Weights of a small autoregressive pixel model: norm layernorm.
Rows from block 2 of a small autoregressive pixel model, named by matrix and row number. Rows with one number belong to one neuron. Each number is 500 + 40 x the weight over its row's rms, rounded and kept within 0 to 999. All counts start at 0. Numbers have three digits each.
After each neuron's rows are labels from the 100 images, of 14976, where the neuron reaches its highest value: "responds to" is what is common among them. Only what is clearly more common there than usual is listed. The data: Sentinel-2 satellite tiles (TerraMesh).
# fc1: MLP up (model.blocks.2.mlp.fc1.weight, 1536x256), inputs 128-255
# fc2: MLP down (model.blocks.2.mlp.fc2.weight, 256x1536, transposed), outputs 128-255

fc1.430:529467482559486496511507509470480504550451507478484505432501495583435531440421547474529482560484565504515474464496477494471539486498509445485556552537508530507460502484492525510530506441479467491441481467531446468625549429560543474465488465419429456499513539518424486465567516541478469527470471488483461536503464489475464538522474508453570488494587485485521589571485508411482461473451
fc2.430:523535506547486488558457387525520483484488505499501499470502322412502524541489400548480461507501450427489490518495537548473507481500520542469510559488462503480480532536488535497560514495458498467551502478505412520507528493510515470427484530571495572446502456436541504552517499450496534548536500511505459474504515480548497478488483519483520532514485524466560459543469467515553506527520
responds to: clouds

fc1.698:478447451489555558492537478484560477428513529425451471459476559542493509456529573560488593434570492519497534495480556514547497474497511524497519459441524509578422491527544486531507463522534509417556411479540457463526588497499543433492462518487459436449493548470491525509517509509510510475456496474528486464547551482497499496521488462554510443543514518511508524465504542472474506455507
fc2.698:456488529492466549427493433495481484576506498512518493517464489564495498501431486500470535590544479460495489476465545524518472509505506498457490515464520510396497600546523534471462513507515559439511532446571475556557508499536478514521491541493454492532515496437476490471526389440528396567463473523485485514466571478532490441489506531531452529548481455485484448535452511507554544457521
responds to: crops; built area; main land cover: crops

fc1.8:479480576514508476570506501476502412431518539506426506528436590497536491478546484531501455543501468500490528492490528514512499483533565462452572484507487472443485502507627449525489527546543506505459429457493509419434432524481484453491453509434542475430536483487532538495545545517502460547540434454487476444472482463488497525509523492469499471488506528418535586485451534471458475485506
fc2.8:422631466420485495400482447483461444552523505479489511494492442462466522497498453570515530573501521484538504530560481513483495557517483539488493522486487548382506572536546481500480578501483538494513503447570476531497431488542520596454481529519456557478459572492476511522472526466555502556506508419490536497507512486534488552518467517536504557515443513489486524530563520480523500533485
responds to: crops; built area; main land cover: crops

fc1.757:496391535481507567541521528465522578507397516451443523433420559568477536501548550529560498479487606501523504493510508494464496379496539498503456525436475534516528556537528511535492495477506522552509445425563473451450525438571482554537540525510494555442508542548444535476524489535503411567508541515531483506496489458478463506488456500488441530501489553438507507558510498462467507499511
fc2.757:510472481494514530506580432439543553497502425514473481484449386479431461532559434588535569580513437487551496507534504525532489493514508504521514524496470531448531510475459508530478515423473550519527447479477487379572528470474485534547538444500503540402545479531533517559496396504523409486485534439489479484477472507539425490470433476539491455518479484481505471554520488473562567525541
responds to: flooded vegetation

fc1.553:488471527480500528550509434540560517460486484455529524459485473461506512535508432540480517539538498493513490460554583490526477448568518505550541480557464557548438565431567468538555525459465462509546529418506488401557516531459553401506512466440490482572538499476563477455543518542566518474490410502511484473460477480488533452515499519520543506467486505498468460542417510495590513527512
fc2.553:480516472481517550446499478491590556583524480490467509468458512456468467462413466436506516463512522500522498496413508513429477582515470467519455576550503498509538471500525440511580509543507504476500477527493523530578489470551484501535504496487483553449460441523506559485509430427475526496482485542516581508485513501509501480434461481476549478490503480460461486493518504434454490441520
responds to: snow or ice; main land cover: snow or ice

fc1.206:570488501522480502592473540529520537478438452499493521464551479494460544568487535398484476468488581484483493582497530535524485464527463460510495469453512612568535502515491440487493533461498563543467501468525484533473588465558525450451486527431502536453530491437500450485463528526551472518479478504496544528492486442436509543449544501546486533529463499432463522561468515548556537474524
fc2.206:550524503504502497524469610503590569398517559508521521485493519526440478530491458540532482508522477422472520489442456484492573489511511504511472568542545470505539525523433445429451495459539532559454431495499502495502514479513551401449501542477462474467558585441465467490494479537526436561541503486486504528467533481452498438435550544519533519533534520534434498577552502501490522486522
responds to: water; main land cover: water

fc1.241:476486505456495481483563426545575545484421466506481487460483548481451499518528451465507392505490522550512522534461538560508509493541511498512610394466480568466505565561522537497520511439523482527544475454515512528533470470508462508541551492513499557443553478516483490457528448529522554543420512492474500542469566474551486537396566510490475466470460513466437469503543501508521505431512
fc2.241:516544478491487452558482479538454493481514524501535463433587440534481476498485454533525526460522466526505527551439537534538502457517464502445487401542455466391484510596507533460497439481470475557502439489511463534517512437484500456476595479504516522519491484438553509481462534495493517498531465629408497516452507486489508473426535503552527548512462460513463465502496489549543558500436
responds to: flooded vegetation

fc1.545:516495531479544559564513534536550557474431438484503452542472447517533487466541419517498500484510534478469551450463497489424510435518466461471535523466472621516479427513445516521460440425537507535492505500546495475477516502445526402457629466492440514565575537518537499559594525476469577470492521510516491563498465554523541483470515475459482485564524514492520572482494506536527459430503
fc2.545:550459532590485540431565457505624450489471519524549497565465520420529495542534456492494457497491544569475493499398513460477430492497524467464500484451457540617481505507514446482499435539514470497505617513491517505382541503480515424538446483446459514461534547501439519489503511519509529479520485528535489495495548514536469502460540517461480465512501503434448549502509504525495466451479
responds to: main land cover: water

fc1.39:489511501508535517525570512540499477539429446494533464506493512486558473573464458511535439444474468518494501483512434543469478465539490462555561444475464606569522491502501432467462542456499487501571504440526528474467467513474496426534549502421512545450553516564596447490513447520541443502418535535552443498551558485545501494462540454488464500503506471442509565510481527478611502530536
fc2.39:575486485468473457528495495503524488493437547528505431456498466425520507489485480505533509411461432539544509490504463538454538469528465480526518462563502544451486487551474378464518463459516476572523551526467547536443508451479558427529531529451530506516553561413492546395472447481485435540541494593538475543470537520541474443407505546535526550516521515485482543582568513597435513519492
responds to: main land cover: water

fc1.324:472508506468504486502495517450482469537536473463429534469539511430484485540536485504512492546486466506544458541529564471497487488518545475515478522486483484578505516530592424517521479497565470554538431416504477467486438492541513548515506491486573477439560496520443515486525568462490574583537486492535536535519428473503517469437483531529559456435531460442522460478430502464460374529491
fc2.324:475503431506542495540486427471516447579424501476530495505606525598506465568518526556591490472521534506502494516511420492428437476526527467448446546535449524471514478455532420517494545529478454437527527485465557456532418574502567570469532506474555509557538435467561491508379525560538470526593540510415541467489479457536509469462531544480462549476496491455494525510562495498548485503456
responds to: crops; built area; main land cover: crops

fc1.759:500440498495522488548492539508573617490471458551479522478504450469485525517543454491538619472543554544567469476530516595479522464521513500495474547538555488527417509534508507600558515443536478491448554493449515480503558444466580497475536508478484502483520530452398486528626480433484570558382487537452469582427518469410528484539522536508509527523547512439510541562465508511476519421502
fc2.759:492492547531512517487448512509520457526546514562577483556543515452556520593513443516536533515543455500482537529468500499594484537485485543456450457510548462457463476440472408558481510491544581485485449478452531492480495451493492523540505488563542460474498437423473495572521496489466506518458428415472559482477517523507458511537523505547522449505477518506539519483466464556466533525512
responds to: main land cover: water

fc1.231:478486506463494528555510552445572573552494483504533527468578437421486545448500540475499528503472494505417504537545548484391472460513466477524464471497496528514516497532525470535469480508521557532539413475527482499530474486550550461483532535556495478474490490515414503449563620491468493477414498479567458621491430475490497568538415513565506465514557470468500502494459524495503450522488
fc2.231:468536479527490565525538490466449509440547440480501516512433546445499462516443476490539468552461510464484501475440559521485604374493471544550489536507516473543593481535503485542501431508558517546422539544497487477529431389563477582512474534452468570453475506534463537491459494526481441504534480499515511485488474511446518423502517497444532523505531476539480493518515506422521502521555
responds to: trees; crops; built area

fc1.15:502464551505504527525512549547421522545516524467472516498521576450491544512561525454492484481576513549592532532543520513488447454535518525464462494530469510567524444508417561506475414515504500444528426543559465503515471414489470554520450552463459443513576447494533487436483517477567475473503485499519400522464429486490520488460493449477479495584486502525547488532606518510481442500532
fc2.15:464510511432476574403535484500486435618520592532452496598452449512539517497517488486557479519529512424534528545511505489470499516452486518538447476498497490452462502483479517534493441465480513632498415485466561479483389474512495569438470494442501515422447494511465473553565455565496580582517542423468535502504491498548450475477461511481441518502475541518527556513504502527501493494483
responds to: flooded vegetation

fc1.238:428432521571586532481549514500518387462493510477482463564522559512467476490490491484488477457530537528519510486448473556522491476488542431506530488444504521505408506528523540520474508515549500527526479516565442471469513482452506441529498509363497477325578502561602486527559409443613508490499504519481462450539504488438578485489537488433491487508500507557528508473561527487482482495467
fc2.238:477516483417489504554445523484537541510597462507472508491515483491460542484511522471580452510480549472464498519511517486431444550505476581554445548537512493436528453472436533551462527513541478540443499480482546484440416455535483459482467509595475451512520506445502510571508494480479517498545532498505518517485436476474509508500479442388544493494549521508544549541495508514503468528507
responds to: clouds

fc1.29:517428495497453522516514525496572472472472399440536518544520562485504570493496519483510515394487564465517534410490439441500436501586499473461434480506484477506505503502489539546551461520502491402554464443520506407567527540479521531522581463517565485552492484521559482500526506506556467495507593560482493460500463528569506569443525505471490528462524449440527462514440576509528502421539
fc2.29:508529473453457458483462528521531577514476448503501472527543480517600522460549504482523512487498451412483516429459494539477517500543478528487454498528519500526426535488483521416528478543462507574474474458462503534583415475478485508486501547600527521624497496532507461476494504471512529576474488594550485503470508519452502493505432578469424530478513539512512517555566516446518455541480
responds to: trees; main land cover: trees

fc1.41:533430557485530509488519464510525545479440511464493557454514574562522519495504480553484530520463438536532511493508516597444514453515520515459494547453536564539443524446496582532481483504566522526444512464609441491470530515555524461505592524510452527481600555491504490464501458473521489510432498503454477573481459490517522478477502524486486477525537502497503542500520518506423530393446
fc2.41:472512565481540493390461490517560588531510484475519533484487429547451523555418506535585475479499530509511498534488467528469476513545435455454478547552540518434444442533504584501473487519520513565516531499545535353488433507474512493519527508557478462541555537508484403443504532433485440477448493507497506528504472516590488474475553485528539514515550498495445487474479560537502494461497
responds to: trees; main land cover: trees

fc1.34:464439427561525526498525549522478501480445435436451607526470596464435547414480543403516473489491586541436430557543551504480477529453495458491467506467518506600462486465522533501468513489510538462534496456493470513564453505548522472505478524409415495474555479530440459501550544488483532493478497494488506504559528483459585607532521447528504487492526539523496488482536540476396502475463
fc2.34:473477474498464471511391531511438436511548526514504503541487493460476510545493558492442485516483488509406497452437534501584454446483484527548484471482478421501604460495525535437492523518551460539438438463467505493426540459517493522391460482590524545468511435540462500555514538485493472464558484509515474459482403468417525489460508489501466480462492506525461500546459473446459487479515
responds to: clouds; main land cover: water

fc1.207:461490459493490478544479447542552513580413471492447528522507555495471491508451462528526456512466553534518480510549542595530494490513490448589569526461504547441508579536516461510523484494532492537434487540426447525467453499511528480456538561534481470515483558534430467486549497464512497504519506459509496564566550423441489569543525463496512489476500531410530506493542496470453515486518
fc2.207:496519433478511475501512409514519574544469496472521466522507527452481496474447456465497480534431519477480506471517544527453514504504457493579543463520498518449511581530513532495508585517477543514481467623414507551483504541478551452520516456558546435543453562541448505452495499441458467542558542498555484450474534502537506541466477522523533500448484545474570520462492501499555484430518
responds to: bare ground; main land cover: rangeland

fc1.716:488523478546506490431541462497452538523509401505506580536555434511530468404480511522499483497513592516549477497471516497506471510459582489493456491575466458507503474483514488503493478479515501537413506417519512481503522570534440506481529408533518521435528511543518494508580525459534485500457501536489505494526438477514452433562564439582490535408544514537486506430495534530461489463444
fc2.716:518445491488560515484481567462515504488504434469448465483520459493503462501445468513510492475531530499496488429577514462571484493486471465545547520519525484519499623498470508449430454475493515542465503537491512504577494516479409375450490508453517500458515511514475456535460531512509527421519533495498508494499509513491534401542502459479572456506509479481464525542411464541479457508508
responds to: bare ground; main land cover: bare ground

fc1.140:515546506447474499517455506534544556512431498489493468504538587530461508416510495482470467514519596480483526500467612453462469521534499453485537478435469519502482560560561496460461498535532517465464486520475498535456470570534459451488420505571486530563543490474567498533489494490538491515508501541488521537467458486462447517473530495498492541497518510431562484471555478537565527458454
fc2.140:500476611556485479488524480546500536438476554496529469471482535591530476516505531489509420483519516467478524522481476426392512460479452518507534446482543531491582535618482534474496473502509525450560487534432506546492464548548473378383467507500479451520473482538541509565506583499482531446530460533513530522507469499485451498470495489479607480498490446436457556448502491580484506539465
responds to: water; main land cover: water

fc1.330:437454484450476527459551486565452525519489486467512540516495560483493549456463568455470467495464471475493527550530497557515508508568552468521477442557492500601475481494496479480476544480494490531447455469474465515616509440454524484593488387476533432473500567528495469471533553514508532567455531463565461404492505458443569523538516535516498437509525553515553483448491530467501474502489
fc2.330:521522554543488473471538504529525543466503504472502530471556522535567427461471575516446514576457480543531499609482435481495558505521517502427523462514516529522522480491456547428501520535512504485492529500547484523480455517494397429446443515541494457568497471423549507521514533574486516510474461506469474493493484476495432509469529583543515493504513597514472437489462511523431503470463
responds to: trees; crops; built area; main land cover: crops

fc1.599:468481532471494515543481473515537561517462510539495519524547557536474492500521493492518474539452503492485556521561536538525556447537553398516470458460455505569447520501505486511501555532509541500455535482487494444455416424535509401459538507534470530469557525542459487512549558479513504519501510482488506533516541440478478547479522571529482522465525490479578532555557548489507507457490
fc2.599:460462534494491500425484543509522563504534510471488522428400470499509568466377448504485538524454478534499511522523541477399479493534485422555499517488489511517571569534541553498481486492487537531510547481535497583453438441504458523583474480496508514559444487526435546378414553493552471498484506482527460523518545497537520547475483527448485482478536447528539496525498511497456502431468
responds to: bare ground; main land cover: bare ground

fc1.404:480591561545472472513511500489534548465533509467479474468574501527503529502489463542569449475465533490542467513515498550503523466498466513475510498508491449444436513534549524427509463496475487575428380521533480507435537467552534532532467486481550396530554478524476507461540517562498514496481482515500423559508448502437523411506489584504588453505510467455488440453513545495485501456556
fc2.404:530484592537438527493491475552467453447454486514499481561476501551501568439478482487447489537519513503513534501547540534523514460470533493490539498489450497563500502529482531457536503476494405457518506443527479506462561475535522496525534477483540467483443445521522510554458543523426498554446457446528474548479482488486489538467474470437512487508455551545520502525490451551516519475514
responds to: main land cover: rangeland

fc1.24:444511597519480501520544519462523542600510486462490519433545502502617470524512504493477642500519522530528428515492552421452511476501487501483441541541509540484437556458507508505486422475540496522484507506517480541525526545455485516553566508424459425426497489471498464447579517474493547489534504559515426538430500510534518445501527494548505498530589491461517485480478514523494480441472
fc2.24:519494427527525451473584461490584535472540466526504469526513461515458527479483487520546473513563489449527502503402507458478489497485462526518535521492539479474460594487489480509481529500401468528618546468496522619530472492488412494479490543546491522552491414556471523524512487531474462528479517483514553484508531577481501558436501509448496514477548519513445514463469544565467519490496
responds to: bare ground; main land cover: bare ground

fc1.664:510478548473474473516527520480519508477493495485526552509530529452501509477500548533392428545459543465544495442555507512464497464559531432506582484441494622494457537461532451501522537437475495577497507481537463465490544570411502477546596477518547433499531538474463475408484535482445592544461534492565514466482469527513521524544513535485496506436504537472602510455486479386504495499471
fc2.664:528510476570477488459494531518528522557525509451524477499487593438490506475558489524469442504470497466488476534517515467599514531496515459515625544525497469461512535477453510482495511466422507503517442529533447473435537440412494514462491476496552447477541456497418521584514405504439552507523495527482493468525558508482532527467500486463455516534479520513563480470477468387491509568452
responds to: water; main land cover: water

fc1.420:522504569497564536534512495493588579397485458529468485510522554527479476377518478527467438512559485524532524478408566537542506505481494486516562478467498478539464592523510534503553469482596523489436364504572465471507499502482480481510521507497492498428555541509553458489520515465462472497423508479490470520493501495468461503517478495479481503539534481464530524513454574481524478526485
fc2.420:543480525518476541459508517490425474431569512512465509461508394479552484476527467498522524598553480516484480554541524468440564497487487552527504498454469586538523530524534491516494558479440492545506473542507502616447497493514496458511447519456504537506480395498476480462502476494519496543446504478471487488446488534475512504478462499462480508503494388499440466496518491546494547561453
responds to: crops; main land cover: rangeland

fc1.32:479450543484592537479503511544504484473455444487501484479499574560541498466393463487471520504563425615569563481441452538523491521537507425465578479485502585461469491513498440514487529506580452467466441528500507523513549525453520485534496501475470486465578504577557456489523474488605431531448468506486477512520486469470509462462567469481497544550540488517526442485510539534513544512455
fc2.32:501503400488505426589530508478502487488497461585491497505469494488558462569548527556569515451440526473466517508493486485427499467518504532485459529540512471495440454474506538523466484507469447493489456499452542386450412458493510462497530532493516543564492483515507466586513489495486534559465540573524476537481452506501510637486521542416520481475539543488562525557604512498480477531424
responds to: crops; built area

fc1.312:519499462536502476530499475464589650453512448471430523491504561480457573459474565495495474510574516479591466547479616540530467486505478463491564569437497540482496543499540498521558490433485510476447507530473505537545497477517550489493556549512490514422536625519465465415494497476419555543506479396522465519544537487483513559502531477461466513535494515541519494449520542473451544517511
fc2.312:556450570514484545503493520497493527457541515451528482538499448523514477445497399513400448543541391521486522540672483409592512494482443454488502477490538487504545594570446471465523510533515524484518482536526492650554526506493502520486513508592455502544456434528450521498493552529583556431466512409513485482520527535603488541512489501423509451503500541541531531473449502516485530548500
responds to: main land cover: water

fc1.331:426493554527383502662523495451555504514511555550485547517467535515449474456488471460489488493459462452411466511539508478462485527460543450524557517490467500552538567486520498466500556513476499509487548422519489477480473478541507485514492503466503531545497480540467486502524545536476479506482495432530418516534506534490504476554528459569507481487573471434551492562461500415461487524564
fc2.331:531473445549510523554465518426429512519463420505481523532467485400502467502508504539538519514440510519402485471455531459510525494496541519591522500490443422526499429468510510480511465508458496485498529523450459467458599468502497506497508566496527470469481497506476543526538532448425450463520506580535433490404482556476529501462540557536458533487487564500536531569536500429505496446524
responds to: water; main land cover: water

fc1.72:463454535497511473502500492508613588456435472513463537516414477481512503423490491552446551532553500527524498481589504534492473467495496486529545547407436518404542545578498517584524508475507442492518509492491529501397463508496504494478547493471526457471483558561502457477508442487460542602443498517466456536478536495523460508532530512457506512517507536447504519474555498481466508439519
fc2.72:470498454476532452460493512523517508531440457504547512479487469476500511548460555556486532479515473490529474475458457492452550562510492446488512507568502519432518530459461497572487497480479553543497467577442555463448444485446544532580523503525524486493521479505538430513516479427496501587457531544449475489502538519649488503535526483560541533502478535499483470431496489466524486473537
responds to: bare ground; main land cover: rangeland; main land cover: bare ground

fc1.675:454513527501534558495537578477485527496523426476506492526452575445505496589611434503461515504476475481499533495491459444468470543522533468485527489534520519582425518552544539495484489519563574509475414509500485526533530543482479573455553520458493501453568461562501499519520498508600521471481450541514471443528462458506549421423473527529477437526572576486562486505448512505455472523514
fc2.675:507486476537494483506456509515469411517628515488475485446532504484518512523450525494566464488501560469497497474405446518482475530516446455466490539521507454493554487498452486492561555517513523471514532529481528510496361511474557570554514520543549463533460422531460470545445508523546519529516532487532532478515482536492470611495450533506539536505513481476509515526515519545454505533481
responds to: crops; built area; main land cover: crops

fc1.280:494497504452483477489559477495513502484475475513431527483537467417465491479482458558431576538486535552496458547566529538515524468538513489549492552428446615520517511478493474543541491420452499535553492501536477461471559554556557516462528501471521470524567555525440517458496471471557529529443532503556470484515500481543538393543501504465489542483517558464481506524469442400474538413549
fc2.280:493480434467505448444445535547454470524485490511471572442455506480475535487477458529447518515479466519424474491498490525578575513469542496446575519510355471433522479456509514505510582465458518551476524533495502490530520467514453475492475487487462466437488430445482517540579446461471498513461474544468436534507510508567546442517512468523545550531472499571532501546469486514448521493479
responds to: water; main land cover: water

fc1.470:483418477508461586506573426515528582480489476426474486525430469483434555536546458482510490522545470470465527513553577509568489521574556454508508558543449510610490546476485540546518488445446544468525540434563535449480559485520533519524535447468508512545498503535497519553524498458552540441477514487494499446480549438538581445568507533513455471475504523496511482489414556452527402462503
fc2.470:564547481461544519567472500495507553595516440461500460522547439451557493473527489551515628557482467500470500505482486484506491481512485565527476520503506461470479463521468495521512559559514534522472521480497508472511500516489569463491498499495535523481552428528520532500619466507549486484480499464455525493527458512514467534491527551536522501477488426418533508493488485459490469462561
responds to: clouds; main land cover: trees

fc1.168:496470479407493502557517535598555462539474432538519513557492502491477500450502516453495555436480592537457475517470473499645493532507489481512473509489515496535407468540558497552489539574611476517481522479437475483466417614485517534484573485478486549525522555503486501518473494523475501531506495483535468505568460492485492516525535460492540488525576481456500525508475531458499502470527
fc2.168:485535460467511511455474424478392501501532511458469537507483429493450443488431472508505463660498436529497499548561527497574514467506498462498547566492477529460511503488559512455498525511416494592451524478498564484579460482461486469420499550498454511554501566520462487439496490635548504498472559548493473470484521514521515419522553544491508531454526493461494549490472523473541479405475
responds to: main land cover: water

fc1.537:499538490383466479603538437463525564564423521559465507543552545574510476505464502447614434498524494455548503507519461510474495514525456492565580519510442570507496449550454446521540451510477478518450462511558459522459536435464529425465488509478471541534513485479454485502504531509538497578536483489500548516538471477509500481482504515454483512546507512467619597571485558490515479568513
fc2.537:461491485495475522501501561489501400505450497517510514497567459501513499625464465495511565468492497479471507492496460428499529490534485532501424536436511510506465428497447463512524406573536498530531542510538452524437436435512474595540504502425526532340480370499494523563533572500469523510511486541518492495468460511525484471424502548545454568499479526475541526513536512511484512555495
responds to: flooded vegetation

fc1.246:465522522484521494496517492468587529492495472510508500557457560468506480451492462501551484508551563536574523488583503522489426536448504471535534445481504584554453478531532514571551529397513435491492500449521566512544462571464576413480544518517499494482549522505497495486556571446494593458447532440535490503546476522521558465544555512471484525500485568549499474481497461510501530443499
fc2.246:464442505537467479449504455484481478520474479498505491566499543469467492491457449549511482602550504470524469520509453484603461543483510528449563443471547509498482578457496399468493524490531498405482535513530548424545574523516458439467483480512525451465489587503463473546480427503449492541448439485529469524484520511496506467550502466586476500497485548507455481481563498505426533539493
responds to: bare ground; main land cover: bare ground

fc1.347:495497505505497516540585550547521516431491541538379517462494492465477499457522535515513549533537509545554499446535494519484456514501466527410584559520471488510470443548460463520549529564547441479492427485501492518557514461436479568509475497523433505464533481475468473515505497497506486556478474502450502530518545461484430481506477545487491532613517565505522545517552524464394487472543
fc2.347:469509524465468464442441491497543468562460529572485512500482439502461557493488550495416480440523441507564492492501478575526504520495519449476568551516512499454499531450456592619483487427535466580470445454540541496548464493493508512530492507528522515419557501484466452493489507392506541575419463512490513508529532558470468498567446483512494472511518531515459473516485483457488522414454
responds to: flooded vegetation

fc1.239:488374550467507527512449576514517535545443432527476547474443562549441550435524488486470525449441519474439552429554497491562490477539555455511532462520472531475431479484535507560439457507506525511475486452529524449429510503531528524484524498479445576528494553531467529537481513531494458472526532502512510579525457451518517434483494496560532514498525503461588499496449508522499482410519
fc2.239:500465451463581567493487535509472452474532436434473505557446553503469512443489506521513496536471538520507513507489521476501475462511478547541408501423474492558573450531455543490487473519509514528550545518550474473452447527482537538532466484497512548517425478507530472496450511515496543522515539530480501491529453567626546537447543485456478525485487442501611522473487507447549457492543
responds to: bare ground; main land cover: bare ground

fc1.118:489519490480555550499530492456523506554522530492504507487520460498475488488559506453519480393571523474540508495487475471473427513473483529527539496581473487498508503562513452498584441478512562445504478428572538489516513477478521469521517545546471538503505587434481546536512482556498586494516494490445381514452422514529525512466478493521487550549461549495484524487520499538517429402487
fc2.118:539499476453491523421474530498431453522500527510504497547432483443519509479588453485423551570510497526550517539497460513536480503474508491458537496535542427451498496521490449532473472482552545511505435480565536545451455485513479541508489493561452616466486517494491556623597520447479527484456479475471490516486466491480520585487486529470451453535458583536468457536572496549353481495428
responds to: flooded vegetation

fc1.19:470484590464513485531654475487600479502430518543513521548566450486450488551506465479551445517505506568493434546572480529451451482481545491493540453473448472523491492560535489508535541505484436504508490432463471488566519426493570477517512518477511553576515483551482535497552494466591475474455543526428431498471562491487573503495521464481449499497507478508550488490585462477512509524497
fc2.19:490471450529502480515526517524436482516489472519548484474579513553424419477511523543470516598551469531445471499504584534528506496486569595456478475470491419458473486457488548522498455486518488518485493511502507526522565462464458524488492522515480521501502426508486478541532469450458419484494507565511512512508528517459477576468527516528516499556518495503456505497441510515472470497489
responds to: main land cover: water

fc1.712:516526574478444536539463513424588591480433501488551524521514441490488509524511462469490473509517440450515423499496431446548492546524538497541483562541483567563515562539544501459539454509511469481456477467509511424519485570536501519452481411472512494564521468457535534482523488517470408558524475503514493495489453514535498409514491443451529516488539511440541491532376516483533501507512
fc2.712:449597401461480531526585490429480470522557500492434508566472409388523480453478481513539541471480471464513500554488531434472529510508480532535531549586483462436491525534461477505514518468412553450572533517516537515505445426553443498459497579495471513461405436492521540585491476510534455532477545520486490494483457507500511568453485563438543531486491502498579502511589504460468533504528
responds to: water; main land cover: water

fc1.434:503510483471568578564516490490506517517500480522495488515475513586533461433472506551529490524516526485598513498511482481527456495522466496493574508525470516569428484501439543466517476527486559459515476514593456433544486406461496531546489527490409514545577524471500436446524521410510500486525495485547508466517516513476489457462433489491498513566464558540476497515493592457528413431520
fc2.434:477531522441441540451457496471551485531487544552452485556395436453459495562533513572519474536509453429575520500533489527552521516480503492516569530508482479463446550517418529566516486451504497535474428513527531475520444423485486549476453502507457508423443597497440417522547437433496552553434521464505470522503526502511444439500376518491423467501453522562415503563521493490540476528452
responds to: flooded vegetation

fc1.481:502531482481527501472524475487564527470506561524478504506547547489370489508506473514541525529569456566526542500517450518520441479435500559518538474513533473519451546577521525500536498568507503462508534466515507436527528483471536503518470551498427529554622477459507535439534473503586528510530526482456512449501489472507503405455499521433512543570476551518562462510442591496536509401584
fc2.481:453504509589507473528497492511571569508493429536461505522421504473475488465572520499503513454559561546547509532457494468557513478494475463448511458537535514483450450523468496532481522448581560515541506472503570456492406453499506505491476532599475555485492567451477449513560487480507484528515445516443551518523521467453549494371507462443561498518500556552571379506487532543497497426457
responds to: main land cover: rangeland

fc1.746:493500552555504495495474510451558553583479539492463523584538515560508526560570498490471563570509466473504533533458523465523508548503575460489502526436475572623478526498511512490544517516524463545437454523556458516412464522524489493402516503456490517449527471452449466427457541521556473572542404475541486552497410493514481476453587515462494498473558549535487532528546520499436459506493
fc2.746:602532399473537521535507541493467455491427517545466504502462511480512432469524479504569494513506526475489514505439468462501492492519517537452509528502552494514464434427450514476474541521528452517484539547463517441440508466482537504453487554536503472563597503482471419487470534525489478554481501584493525565495535545519455482460541574514551504504515518532500517577562511512487473481553
responds to: clouds

fc1.622:522491526527520472540525472456554525504467552523411512520482505504407503534557456550471501521511492501460520523506525472521474492525515516538562462437487545502536518543565464514482533535552480498492462420499532469544446555530494468485533514540543508399536462556522526479432466487599443570496507480474475570485514502546434543462523511430478471478514462441511533496465498436502470491558
fc2.622:492496484484525515548457577467526474458487555518576490527513428505523467456490507488540525476530451504423548496472496439477495510489499514473450408516488483423534461479501546411474467517473487505517484450514512553502548534495480437476545508500532536564533558417484556458462514508465482459598459515536536531508532521539474453503512547566470523502459514540485522475444506544576502541518
responds to: snow or ice; main land cover: snow or ice

fc1.360:595527496466465548531514528547520493526505537481530493541518534482489499499522490502484508495518476528460474490493528483550461505515498435418589535490463515592531480529509494511540436422462380534436477497510492501491439535425497470520560573445474548534595518455529455503508468539467527515539514445473469553492519434480499499535574545445479559574523472481499553486515432489449510516494
fc2.360:564564454495518539469524422489535459494475498464474525489499458437551465462534509482446447553472434470529489522523492515465493576525537505450481538513482524491439497460463413434517514518448531570534486484552499477476514565476558496517540531502461445553551507514464448427490514550524473520444462506495488511521551521490467500504588501544465491472556550493579531458506531547556486430542
responds to: crops; built area; main land cover: crops